From a checkpoint of a small image classifier: width 512, trained on capsule endoscopy frames (Kvasir-Capsule).
Rows from block 3 of a small image classifier, named by matrix and row number. Rows with one number within an expert belong to one neuron, the router's apart. Each number is 128 + 32 x the weight over its row's rms, rounded and kept within 0 to 255. All counts start at 0. Numbers have three digits each. After the name is the row's rms in percent of the matrix's.
Before each expert's rows are labels from the 100 images, of 14848, where the router gives the expert most weight on average: "top examples" is what is common among them. Only what is clearly more common there than usual is listed. The data: capsule endoscopy frames (Kvasir-Capsule). In brackets: how many of the 100, against the usual share in percent.
# router: router (model.blocks.3.mlp.router.weight, 4x512), inputs 309-411
# up: expert up (model.blocks.3.mlp.up, 4x512x512), inputs 309-411
# down: expert down (model.blocks.3.mlp.down, 4x512x512, transposed), outputs 309-411

# expert 2
top examples: finding: reduced mucosal view (80 vs 6.2)
router.2 089:099085133180148099095156110157131163163035098118202212088120144155180116223101139146123102149107116152063141165117155208086120048143166175147134104125144108170109118172153069172145147079143112173100126166125128123155121114164107055115174154162176125146131115148114152132189070157064170093117145147137074124097
up.10 098:106119142128125137153158149143125149167214140111139120186142136130101160130195134115165069189157152112174086140131096094250138152134103087118101133150114128135137110102091122141119094144128128131126171147166133146141103116038128152090179111162115101100071097153126100122128157119143148113147091107155135119107
down.10 101:145185120141167169134100066107167158118141155179147115147172149086104126117160127199175126131100177080143075103138102116159099167097173145162158169084130112134140083107177109071132148167163132121164075089096132123119166119135129160221105094113102200121116129175152147173129104098095158139198094092128119119124
up.11 097:212130192134120180129173129099128157132123165149110126142105108086131135079063159148109102103134164070137126120116086119161119126116162148113142085081145152104172125172128072163110168216136073109152097107099105105118156153133118137095119100123166170148141142081136228123131130138120102192115123155074145115117
down.11 108:149153128101138125145112124127110142088127138161123149156134138097058160106132095197158154175054158186071081112097099172117083128041207151132103177141096122110126122103157089094098131136081125136129152134065161157160129056126121149146143138074112170168170141156126119139181149170144168162127118088107126124133
up.12 095:117179096122200144147121162141102155085141119129065110129119120073078173070155102082102141075094126117175101121139122075131137189114058138123150155156102088132113102126117128097096142130090180041172155143100136126105119137123115098142072143122076170111114176098122069093066151106178117173181120162130217112145
down.12 117:179169174148185169134132115119130197152156155161147149127188111119113089102183101150129118161107164082150088070076104154166114182108176142115145140097149059129165045123135095099100128131117109126170080130146139128120161108120150123139111073164135172106091125191157163168117114160100153132163080079167095118093
up.13 094:213142162126169073111093130145132140129140122222135121112149153152114158122157123113116106240104175136121125079100135171140095138047192143110104195125132063163142089036095094082105098128059147124077137138126147111181135109121163157166138156048138114179133131131142110135154145086119121106131106071157091092156
down.13 078:114096102156067102176155163136117088143083100128158139088122115180185109137071158135039130140129057167162148155137158139056129109139177123108126130094128094153126130150211123144113123078101078061126125153136077140096085128122154128157149135136162113106117125086098142098167077148167106148068170131123105117173
up.14 096:142171125092110180124115123118126121100112174107052094105071058112107114094178141111093139175114135117139132117158132122179173172098118135074114118099087118062108185152138142113134126128128180156129136077155103125171166179137122117059167187094113125086139134096137136141089143119128081157090173091111166151116
down.14 113:191127166110104129120074156152104143148123140186100080167086098087091094103166116111108092186104149137127114080118118146188103143085156149094127177093130056105147125171125124096128160183151155130149117124149100059171138168151152144128105090128137132116084112116142193124086108103089086155121129084121129097184
up.15 093:123149143094152142162141167086120079167171106133093110153066087200113106086191197071083107115128180175190067141085149118127150137144111134064088146120084162114140173123091117141137149134122144118159115096175109113183120153073139161109148159143105117081119092056160119139151094127195122142136127172155133146137
down.15 091:183157177143082111143169151049148149135082161131097165136126145105150152104160123173120141103133117108078125120109146144114107115143202128138051163144163130158145112088150056162105138130112098088124125085079151144126127110134095161096163119088081097127062096141081145174194093159084182128099076083110149084107
up.16 089:090103184123117117122172132167112088179157104142114109205164153186137108069139103107076100119169128171185145129148148188129169121094144141147081152108156080144154151163142088147090072091134144115130094063118093089096161060085133091172126143123183164109080154191097156141138084098173164096183132103187134116166
down.16 081:189158118117144142145159181096151154079144186157052093112131092169082132083103197143063134086145130153168130051152144119165171170163112113099082112116194144100196146093135120138101109154089119100137113045106124105145143186121181188110116111098135126058072190078103088108114165100113056164142099162102104096099
up.17 109:191150087128118143206134146161100121178183128144122130168118089142127132112142173137154098105127150163156098068133167104110125119121148132117086125114124153087134130160106182122070118087084180142166209152162108165187132167080111152119100139133066139128124107088171049165179150139124118158116185119103131203135
down.17 124:177149122132101131190139070065150166122124174182080103179153150130123134089107068170121198103095115092090125140143159092138127130121118138156094148167161076135124123105140135106110164166121120104121114079113150161070107114129138160126148088067031117148045090145105138077167126125108119105134084109078082162112
up.18 099:146148124118157161118080130152125155172124128153123125165138151133099093089153141118100130116179104090151082145180078123139166153130131169124103162129094163117101158125160113139152141128144151132170116127186145184152116100132135196140059109129089100125079080172159188142113146147154089121089153122118160191111
down.18 117:186128144137114127143138209115126142200108124092135126145146091124089109061104177205131085100129150135087104111174125167167140168163212109128105158131089172065086119096182075143109122102100082128138069115101136175133136077137126183152148099123120139121141132136125140154114105169114152100117111126152183114138

# expert 0
top examples: finding: ileocecal valve (46 vs 8.8)
router.0 087:133129101183099124115206141063117089112163154107136134141125162135094113119161137149073150120125117107177168131117179141111136108098140096134100148102131092154131097139117151110097118136118168101205151130083170106098100155149148062074191132095096132074120165108060043115096133182116119124177092133117158103117
up.10 098:164147122103156171126100071121157181108191173151149060148129115154141142151155188169131125162154145130128096096114131095178151173119113147065166160081134127137115147073174105156128133144076132098114129149158127065124102139106124170155119152092065108132094184110134116163154187170146067086117099056159093114100
down.10 109:136119124142153144141109110129134084118117118093116115095118098093113144097092150099091107085098114095198087133105064095158123170167124168133140085170147111096164129131103123152096162103094117090112165093148104104113150150086196125089119179173112114120093144115168135121127142056120079143127119180100151130108
up.11 094:096165224065098124177104148145156108113168143140121080165144126116102105156170092080155142094139092143139143141168139083164123168147108115105076197163092149100149192099047130114163168122160158138095136072128158124106135102085104204168042109086130138126132126145108165145076164067150112138112135148145174198098
down.11 083:194090117159073128071166147070110125164087123096163106138162112161168059174144146144109152190126129114096182147093158182131154100104213079131108144089080149143094117172216108132166160129112123181120066165125122138152103114190116133118198098134130115152115119176107156163156072145083121108068141133119113120150
up.12 106:121146111096165114121111127136109148117157054204135144146134119130149127157090148079156146060140142171093117064124100122134133129104099103119171054092094169127115108064147179137141155091167064144107138177125100110142138193191092134128102176120145107179154126139179148180143139129110127177058155158127058084104
down.12 103:154126117064082130086164207141109096121143078111146146091098129151147111162140185105086133159136079158161163156176171103088170114127125075088119130090141122127175156118138110175111115093142074109175148119159123138114039124101151142107151150143158087101111185053072137122116170188169121136128135140159115142120
up.13 095:124128094136154102165098142167130126158106111151176174126121139147158093138101132167139101120164177193093125081169093200123085075122180187135099134157084160138128124125146127138061106102118115182121144167119091114250166157121118108138137158154118147161138050119150142048200163128121198123052223100153152155136
down.13 109:171160199083168178151141125145161184137132175170122124128103134080132126106164101122103123118108131118166104096097103164129123149100133162087152146110164033146190082149143116180081133102102094070153099094103122078129155142120143123129109132105123143099092134129109170143097156116127171168162155097123088111084
up.14 081:119172112107110138144133115181137137136052099160075118107104080120125137141101158148116107126146121175136092096117102153117090123148131168103101147108103121123073123135158128063087165118157074062089195096158085181162098163148100146152103118168121131175077051096162122059186095112138173123092135108166137160199
down.14 065:162117198123101197130161145145157112137126109150155149127103119159155088170121142107137093216080155146116123119137119172116134132120131093034137143143107161105185187105107115152112090109115059126129110144154125128151170117102151126103168148138158093133139189118114139133147100090115122094047117118175088134105
up.15 093:122143135135152113165140149178124152085126167166122105135127118113115152081130109141141073107094128153132114129088099151164154138119105142129104088147145086114138124179065118154083158115117141098127148116137065114143157104081118156106114153142173228127148119157141138024152080071126131124141144101120110149072
down.15 092:144119076159132105043147173070103154092168109154078088115134141171142139100134160159177161107140134059132144112085192122131142106154122091118139110131167115156131135117134086125118114157161159083076138077087093121122143180191145152136110076113108132086132159104109082112089090124142118125171081167165144074130
up.16 102:058147122121142120150135134111104095132112117114108124077120119108119151136114106114082102135102118095146117084044127148091060175158144168169116093138105150114121143161132112108142044136127190105107147112123129138209129106080175101120119167212160132112185118144166138129106098094109136139148124156169153072102
down.16 106:164128089141137144151196157118152184176122132143128093125118133103158084132129159102073149144177143121141163078133152134088122100113156126120173123033130143184163101118209166197126152132132095082167095145123106109084068192152114120122210143104132101101133163142135170137136061166064068150092129132115040095174
up.17 095:078130095059103117167075127141111101126171080082149111083147130114095189153162077080162138142037148158169080117158118100139123106127076094138128140184124190138130109082120166061148137106099181169111167134134150159129097146093130186139072075120144134097159140095110109152124162066170096159130154209157131092123
down.17 082:148110190116096134104140116129131147156064095139163169139098093121142098114087182112100134162143116153097159147173160170069161076107165150144137149105133139144131160117218117172130133110136062161159135165111172177131075117161095129188149145095162097134090127104063142159165101213105159104064174039164104158147
up.18 097:146150133077126101117120098124131141069181112183100072195111130162127101129191114138193116180129116140108132161134099111128184114116080113084125189165128184116097160121047088095151158177157145150073142109180127096115109105123080147128106087087114103111129089101141138106142097115189106195120144122119118180114
down.18 083:169086183161084095125145175097106145121064116146159145098200092182159108147149112101142129135073153104107124201105137138147129091162137051155102137105121083079125099165119146111178148130118129192129051153135121147097193119180094170164138108140156167182117162160092153172117067092057125071144111114167139114118

# expert 1
top examples: finding: ileocecal valve (37 vs 8.8)
router.1 093:120101129160102137132135082145128105163060142083146146122186146132192139163111112102152184125161110081133156138191144079131071124155124120154158117117128173129110154066135145128160139142164074140127042172101156130126158151143105173164098118119086099203167153124131160125111133132105210100139091127087144089146
up.10 098:112093145135126112160049144228136079142109115145142144148110111124125122107104142113130076097136133152149087137123073136133092101185081144164100122156169110136126135146159113123122138093128096133122151171135126179124153118099137187191058142181165098141132089086144161128210095124099162150090155119206141216148
down.10 089:199117126168159117148089145156180197186135166171134100163160132123158071104124095151184135193097152133129138133147100192146103144118134133079078172126151095183061069119079187087133141128136155134101085113165108144093173153185094137146130081126122134172164092143170097120110087134074094102145084128160120146126
up.11 087:124101135116093159109117113147080138114110153153119141139075165104088121148112097156150073137095133115091108115067045163117149110128169134123139091202137145082125183140145116114124076155143088107077165123171120124113156111111162113108133132167201175146153149145101150120120110125177114112107138103174145075148
down.11 079:140147112143172151155115140143224190148122134144141105126137112068124061124134071146157094122160132140104163097125102190110139170149113154117144143127087122146076129138123186134081103106103142082127106094129107117126145138180062100129124142097107170146172067117157150186079086111102159121057161059124102105148
up.12 096:158126127163121168105107151167111199119133159146095069132153153132129141132138093104173111094144119082167116095159082133172125140205078132082151135173089141127099144105139158132108119110074119091077125160138176131111125133147096081104118134130134144160090160172101183135046185099123103118124154120136160060107
down.12 093:081100094085140118151085115160170104118157140093110099100095169121098142133107096180168130082079131162115162199107134138123123150084135153119088165159126145088082148126115142076112131141117130118119134141118121116149131102119172125116127125090101175139189115112172088055160179153191127124131133155144151177112
up.13 107:148122176088143138122109134193096116158181155128141118182142123149131150129140133163180107196112129145155040093169110128181114139079134135110076160094137155115163114094080116112107104125131092127124129093164114153168163085080189235163080122122105115168108106132150119106165121120115140103143110092099165145143
down.13 094:133129058135179143105189171101133179134149120130098146086112101155158101129116175109088122130170096133126170116049176141080168138171127118075131089143155110149103115171149161169125143095125090111167133169159087113126083210159103066072128127149127106070069162098122096136115160241157080143110140148183079098114
up.14 095:131110137106111127132183105145103093111116208126110131151081091133085073086115110170082141123092144146107178144090122156075149135126166111081118082117120141097135150172117130122134107114099117113141121109129121115112133122096093145075186121099151175130158144072104064059086149101133142096122118137187122151167
down.14 091:134136122113088185166102131175095082146157103126146198141125096130114114147120132165168117111106140137100100058133109136081129066142140188139171088153086176085146145152125111155129040072109121169128146128131133141143198102071108132106097176164119148125186101156100139151126174139128171067157197118106154152120
up.15 101:119180082146165121137115189168166157132202143141109123139158152145127120119106158152132115156181172160117105037091089130142120104090144148161095153116134111130126120091102113152076071152059148128083139088148054102213198152112107111151123154110135123119137126160183104132157080101077134143146116146111124094151
down.15 087:056078121117072072127159121112084081104051123074102144075128124122144196147090131100074145072090056123113154220144163109087158122147144170158155069158132143130139153126153091169171163084114104140112153149133156171092094120120178159091146182128192103110082120094066133057174161124184098098129125194110134120133
up.16 099:185122138106130096126097061123126128091166136107118096156111116127122157127128122129112114221114125131111119165140090133150122123119119150112142180102158083165078104110074078102123171158155106138072112152186082158124105168126116136092124145079108102163069031083133081091150171153135103195174091138125179142193
down.16 086:120126103187106139089151184068100115108130124143122158121136175172152157112148141161123165125088153072145099145117159130139082154118106071114077124159159130140121130127124080150147181165113146125100103127076168123116145158107167140161182063145136112111159184115105132102093120103121128162153090184107123168069
up.17 100:148120109154092066142110087195139184163171124172147142174153141153125141159131091092198133112124223160083117107077161180082101083170104165164116209165106081148154107090132133108117092081119112165138133176224101181154150090155104135157113140108123131136092051175098099095156101147179096082150110060156096144141
down.17 091:073104084114151120120101125167048053085149118135095111136068102108093188092065147082087082126140102149109104156138113112156107150150093141159120098161145124118133184143107121115109112110107132123110210168150119149120094173091165107092144179162155091126097088067135120108200146117124103145130164130130179198129
up.18 099:132162170117137155175153171190149144145127121116117095077136131152134147076115152116171095106125141175169057107106090116121166130180087119100082089139178150082172135141155139165097119086085123083088216052162115165088141151104123160165122102152164139153142143098120124173082071060138124145147148158162099092129
down.18 091:197118115169110121130160136115117146121096131162176130155159115152151109157111153108079146091142164149114196069141194147099135069106165152127115126079159125156177099120162133135089113134109161087141116103065109068148143142215149152124159122116088133085110178121061116155137081160094107100151121161122096092136