config.toml
arch = "mlp"
translate = 0.06
color_jitter = 0.2
norm = "layernorm"
activation = "silu"
num_experts = 4
moe_every = 1
shared_expert = false
experts_per_token = 1
optimizer = "cautious_adamw"
lr = 0.00078
beta1 = 0.9
beta2 = 0.98
steps = 16400
lr_schedule = "step"
Rows from expert 0 of block 2, named by matrix and row number. Rows with one number belong to one neuron. Each number is 50 + 12 x the weight over its row's rms, rounded and kept within 0 to 99. All counts start at 0. After the name is the row's rms in percent of the matrix's.
# up: expert up (model.blocks.2.mlp.up, 4x512x512), inputs 0-170
# down: expert down (model.blocks.2.mlp.down, 4x512x512, transposed), outputs 0-170
up.190 090:56 44 54 44 76 53 45 18 50 42 73 53 54 37 40 67 40 40 51 56 44 46 67 60 37 54 41 66 56 42 28 44 46 52 52 55 50 56 57 67 54 58 44 51 43 39 61 58 55 48 53 32 47 41 58 51 54 24 78 53 48 64 30 47 71 39 63 42 53 67 47 28 45 58 46 72 54 76 48 32 29 70 50 48 55 59 50 54 42 70 50 71 53 39 58 36 44 49 39 53 54 55 67 48 57 66 74 41 43 43 51 44 41 56 56 40 64 59 65 53 48 35 39 48 54 44 43 67 57 49 59 56 39 19 32 59 38 63 68 35 74 44 63 58 54 62 53 50 41 28 74 43 39 35 48 46 32 47 56 50 53 66 61 45 53 48 57 51 47 50 37
down.190 113:57 61 56 44 20 53 53 49 64 39 44 48 36 34 37 40 72 69 36 70 36 23 53 62 60 59 37 43 32 44 76 43 40 62 47 58 55 70 61 51 72 66 71 55 56 67 35 67 55 58 31 40 66 53 45 55 64 61 55 45 29 49 42 43 29 57 46 58 36 64 55 36 39 48 47 56 51 26 54 46 47 58 60 34 60 65 38 43 70 57 55 38 37 65 53 41 25 48 55 62 37 43 42 34 59 41 39 51 52 57 55 56 78 72 51 23 38 60 27 46 68 62 42 65 41 56 71 25 51 39 49 46 76 47 67 37 39 46 66 41 44 27 36 77 37 65 48 48 42 53 35 55 61 42 61 67 46 48 46 70 51 34 38 59 39 64 52 49 46 51 51
up.191 088:74 69 51 46 59 65 37 40 45 56 59 71 61 37 49 55 58 29 45 77 36 26 59 52 49 58 64 24 48 33 51 47 49 63 56 65 53 21 78 73 51 50 65 44 64 39 37 36 41 51 40 54 64 45 61 50 39 40 41 39 53 64 32 53 57 54 60 49 37 78 53 51 39 67 38 43 25 62 63 46 58 54 43 53 49 36 89 53 53 83 59 38 53 51 42 53 76 37 55 61 50 48 69 65 50 52 44 60 37 71 47 58 26 56 49 49 73 48 64 55 64 32 48 50 60 48 57 42 34 41 38 59 87 34 62 37 53 40 44 48 41 37 77 42 32 45 42 51 49 44 53 56 52 37 41 43 78 44 61 61 61 68 45 49 45 62 47 59 53 56 46
down.191 070:37 34 67 48 47 59 52 63 75 47 46 37 60 45 42 54 61 48 22 55 41 40 71 40 54 53 67 66 53 40 53 39 48 63 43 40 55 51 42 57 41 46 75 31 49 68 31 72 62 84 47 41 11 53 51 43 37 57 44 30 33 54 46 40 45 19 37 53 54 69 55 66 44 42 37 53 46 43 44 44 49 56 49 56 58 48 44 39 55 49 67 62 48 36 67 54 64 44 58 71 59 27 62 40 49 65 69 60 42 35 52 69 48 51 58 69 52 50 36 30 50 63 41 36 51 33 44 52 52 35 37 32 61 48 67 56 35 46 58 35 66 56 48 48 48 72 34 32 54 44 58 60 34 46 53 67 59 54 46 57 42 15 47 58 53 66 37 50 50 26 60
up.192 065:57 76 30 56 42 56 67 56 38 57 39 56 36 51 65 30 64 42 65 57 59 64 28 59 37 37 46 54 39 59 63 49 65 47 53 76 58 46 45 48 33 57 53 71 60 57 41 50 51 38 29 56 63 47 55 54 62 64 54 57 52 52 59 57 55 64 73 66 58 38 48 38 73 44 74 34 43 43 35 37 45 67 60 54 35 55 73 43 61 60 33 65 35 40 49 77 32 53 49 45 42 41 56 28 66 54 60 42 48 57 38 24 44 54 39 43 38 65 48 56 62 56 61 55 52 56 62 41 61 47 50 53 42 59 54 56 59 42 46 44 39 17 47 43 62 43 30 48 35 58 42 35 65 56 63 64 43 42 47 49 77 51 58 65 50 41 47 48 50 43 60
down.192 073:39 40 49 45 56 38 43 55 58 57 48 40 57 66 54 68 42 55 47 35 41 50 28 44 36 57 50 43 62 40 36 63 33 48 45 40 49 59 51 47 51 28 39 38 53 45 53 57 54 55 56 54 60 49 35 47 60 55 41 49 57 61 57 71 35 39 42 33 45 64 65 42 25 68 46 51 34 55 72 72 56 18 44 37 54 46 74 62 58 45 60 50 54 62 33 55 43 31 42 42 51 51 55 77 42 43 39 56 39 49 10 54 51 42 52 46 78 44 54 58 56 54 38 30 59 26 53 53 69 71 75 54 52 37 51 52 64 22 58 58 48 61 38 51 43 55 76 67 59 37 59 40 52 63 59 60 52 57 56 41 99 52 53 42 26 61 62 59 57 60 55
up.193 098:47 58 50 46 63 32 52 42 53 49 55 49 65 66 38 46 43 53 47 46 54 54 48 40 71 60 53 25 62 36 39 57 56 47 44 43 31 55 29 46 57 45 41 62 45 55 53 54 66 41 57 49 61 62 43 32 47 50 55 36 78 51 39 59 61 55 50 48 30 64 27 37 46 59 63 53 61 47 56 65 53 44 33 42 62 46 55 65 27 47 54 54 54 44 53 82 38 59 49 53 66 49 61 47 52 45 67 64 28 44 64 59 53 59 38 38 53 58 49 58 26 45 34 56 56 40 37 66 47 46 43 35 22 41 18 38 39 32 61 46 48 61 52 15 63 23 62 48 52 49 63 50 50 46 30 49 40 48 63 52 44 64 66 58 46 24 58 67 47 63 59
down.193 089:58 34 65 54 39 53 47 40 43 51 31 41 58 59 31 49 55 68 34 45 35 47 41 61 45 54 60 49 67 27 62 38 48 50 29 52 33 57 51 45 29 46 33 23 60 34 55 66 70 58 55 52 23 66 32 50 52 46 47 43 48 39 65 52 43 52 49 48 69 58 57 56 41 60 49 39 52 53 50 53 60 66 46 43 71 45 61 38 64 69 73 67 53 34 49 63 63 28 58 63 50 57 70 58 44 33 59 53 40 49 54 53 49 56 62 62 44 60 50 49 47 63 37 45 59 49 22 31 54 43 53 49 60 51 42 33 46 52 42 47 65 51 78 41 49 58 50 54 48 38 53 38 58 54 74 61 53 53 70 41 51 39 56 41 60 54 36 56 55 25 33
up.194 108:47 42 38 58 58 43 75 63 37 47 52 44 31 40 45 30 58 40 73 55 57 38 55 49 46 61 55 63 46 46 46 38 36 41 62 55 43 65 64 66 39 35 45 55 49 25 53 63 59 49 50 49 38 55 46 55 47 46 60 43 59 53 52 50 51 30 64 38 47 48 58 36 61 56 48 74 71 40 27 36 19 65 32 28 37 66 56 33 35 56 35 45 52 31 43 38 41 51 33 52 62 31 47 55 51 48 68 62 27 41 43 36 65 34 48 55 55 60 63 39 44 42 43 50 45 43 51 48 48 25 65 40 39 40 37 40 50 24 51 50 53 46 58 46 61 35 44 40 65 61 41 46 57 47 65 51 44 39 51 25 60 49 72 28 36 37 48 37 50 32 55
down.194 103:57 48 41 47 40 51 44 32 59 55 61 43 52 51 45 65 49 55 45 59 52 46 55 50 45 48 35 43 62 29 47 60 41 37 50 46 67 50 43 51 60 48 42 34 65 28 39 60 36 35 27 31 48 31 39 40 64 38 41 51 51 58 45 51 40 53 50 55 45 65 53 51 54 71 40 25 33 49 38 45 71 50 74 68 34 54 51 65 82 50 63 38 53 64 46 42 54 42 63 45 19 56 36 47 38 62 40 50 85 71 60 56 41 54 48 57 54 51 51 38 70 50 44 49 58 58 39 46 38 64 56 58 50 57 61 23 58 60 41 46 57 60 60 55 41 69 42 44 46 42 67 42 43 50 62 57 43 63 39 69 52 35 27 50 54 64 58 61 33 56 63
up.195 105:41 00 45 59 58 51 59 61 40 41 40 39 34 58 37 36 47 46 45 37 56 52 51 35 48 38 58 80 51 46 42 43 57 66 52 38 48 56 53 54 50 56 44 60 69 33 54 63 39 47 49 56 14 64 47 49 42 11 57 52 42 53 68 52 61 38 33 42 62 35 64 31 56 14 54 68 35 48 37 50 53 44 51 61 57 57 51 58 44 58 59 59 42 21 55 39 75 42 53 50 53 69 60 66 55 57 55 45 54 50 36 51 60 59 75 41 45 48 57 42 63 40 21 43 16 54 30 50 42 49 71 59 65 42 49 71 59 52 37 49 52 45 56 43 68 35 66 49 57 56 29 47 34 63 74 55 43 46 53 64 53 30 81 46 46 59 33 36 41 29 46
down.195 085:59 59 54 34 24 33 41 56 55 62 55 31 72 37 44 70 59 57 39 35 43 55 52 49 60 76 59 56 31 48 69 45 45 51 47 43 44 46 41 51 36 45 57 48 39 35 55 56 57 70 55 42 42 67 61 52 38 59 56 40 50 50 42 29 49 25 57 47 48 64 25 54 39 42 36 41 62 56 53 49 39 56 59 59 72 55 68 43 61 56 48 67 52 41 43 45 68 42 55 65 49 45 40 57 34 37 64 54 47 30 55 42 36 46 57 53 43 26 53 33 51 63 42 62 65 41 60 59 46 39 42 52 59 49 75 55 43 63 31 58 46 58 67 64 62 70 47 28 54 35 46 43 49 25 63 62 60 62 48 46 36 56 51 47 71 51 64 68 44 46 44
up.196 110:61 54 47 38 56 51 55 56 36 65 49 68 77 48 31 54 48 42 68 29 63 45 54 37 36 49 41 48 38 53 50 51 56 58 54 46 23 78 43 47 46 55 72 57 56 44 38 44 17 45 52 56 38 77 58 63 26 34 51 57 52 53 64 39 60 55 52 31 62 39 59 42 49 50 45 45 63 53 58 73 67 50 56 35 80 48 46 43 53 61 52 61 50 49 49 48 59 35 44 44 59 31 44 61 60 34 43 58 49 52 57 47 44 61 67 37 46 52 51 57 58 47 46 41 58 49 40 36 51 56 72 57 47 52 45 62 47 29 47 43 76 57 71 30 68 47 50 55 47 49 54 46 49 58 59 44 50 53 60 40 46 50 71 46 33 46 44 45 46 48 43
down.196 092:38 51 31 62 63 55 66 38 65 67 76 58 54 58 63 38 46 58 59 40 67 61 45 54 49 51 61 43 43 62 44 38 54 36 52 40 45 52 59 46 33 40 31 67 77 46 70 48 63 43 46 54 37 47 44 47 21 39 56 41 62 52 33 33 63 59 67 46 40 39 41 47 79 48 64 39 76 50 32 55 47 46 46 51 58 43 81 57 27 48 37 51 46 55 55 72 44 84 37 53 66 58 40 56 70 56 53 64 52 41 53 43 48 44 40 82 57 57 68 53 38 58 59 45 57 40 39 60 50 58 57 45 23 46 19 45 52 43 35 56 43 44 60 57 56 37 68 56 64 62 55 63 53 39 44 42 51 66 54 55 40 55 34 43 67 45 45 44 45 55 42
up.197 092:45 53 64 41 57 36 67 51 48 61 46 66 58 62 30 54 42 50 34 37 43 65 51 57 62 47 48 53 58 63 48 66 50 48 44 39 44 67 53 37 42 57 36 68 55 53 62 43 39 70 53 57 42 62 67 43 20 66 54 35 60 25 51 34 51 38 36 26 43 32 38 40 69 41 51 55 54 43 43 66 57 46 44 35 58 37 47 43 53 48 31 40 61 61 59 66 58 43 67 57 75 57 39 54 42 42 66 53 45 30 57 54 61 45 52 55 59 38 68 47 43 45 32 53 43 46 53 60 44 42 46 40 49 48 43 67 45 54 34 56 70 49 69 62 59 46 51 54 53 57 39 60 47 20 57 17 66 54 53 33 44 48 46 28 55 49 47 44 35 41 52
down.197 120:38 38 38 53 43 60 65 56 67 45 34 52 31 56 61 38 58 64 30 47 40 49 51 69 33 32 44 55 55 49 54 68 40 55 50 81 41 33 65 51 70 57 47 46 61 54 44 83 69 54 50 46 47 31 23 45 58 56 58 50 55 41 49 62 53 61 29 49 48 52 64 50 46 61 61 52 44 44 43 60 49 50 30 50 40 55 48 63 57 57 52 49 42 53 64 53 41 41 32 51 81 34 45 46 40 49 56 34 42 41 39 36 65 61 60 38 56 57 51 59 47 45 35 51 35 29 52 39 46 35 55 36 60 38 43 51 50 58 41 57 35 37 63 58 39 60 50 58 51 50 66 56 57 37 61 64 50 40 41 50 44 38 59 54 56 69 59 47 50 59 54
up.198 100:35 43 74 46 46 64 32 41 69 49 46 50 49 49 53 59 40 47 18 48 46 55 49 43 63 46 61 69 47 52 57 63 58 68 58 44 47 46 29 55 62 64 56 42 49 66 30 64 55 64 53 58 33 31 61 44 44 33 51 51 26 64 39 53 51 44 31 60 52 68 45 76 45 18 41 54 31 28 31 44 68 31 45 60 55 30 43 63 63 50 74 57 50 62 50 46 62 62 56 65 47 68 52 52 59 58 35 39 65 40 49 77 54 64 62 51 46 46 44 36 65 61 48 54 57 42 34 62 33 54 45 53 62 56 65 56 46 62 66 58 56 59 53 65 47 69 64 67 45 43 46 39 39 50 65 51 60 72 63 57 47 44 39 53 49 49 60 45 54 47 46
down.198 100:58 60 49 42 40 51 67 58 31 31 37 62 42 55 47 55 63 36 59 74 44 53 63 43 52 37 37 54 73 36 36 57 61 38 32 67 45 50 44 55 51 47 62 47 70 62 58 49 38 80 38 65 48 41 43 51 53 64 53 36 63 38 58 52 28 64 43 49 57 65 48 38 49 62 50 57 40 31 61 41 69 63 43 42 43 44 48 33 71 61 45 60 47 41 60 41 46 28 54 50 48 37 70 51 40 45 74 65 47 51 41 37 59 52 42 36 52 51 48 45 60 55 34 46 43 34 48 37 41 40 54 52 49 42 52 36 67 56 63 25 56 43 58 47 48 67 37 31 37 45 70 45 35 58 55 66 47 44 55 42 52 36 62 43 47 51 60 56 37 48 69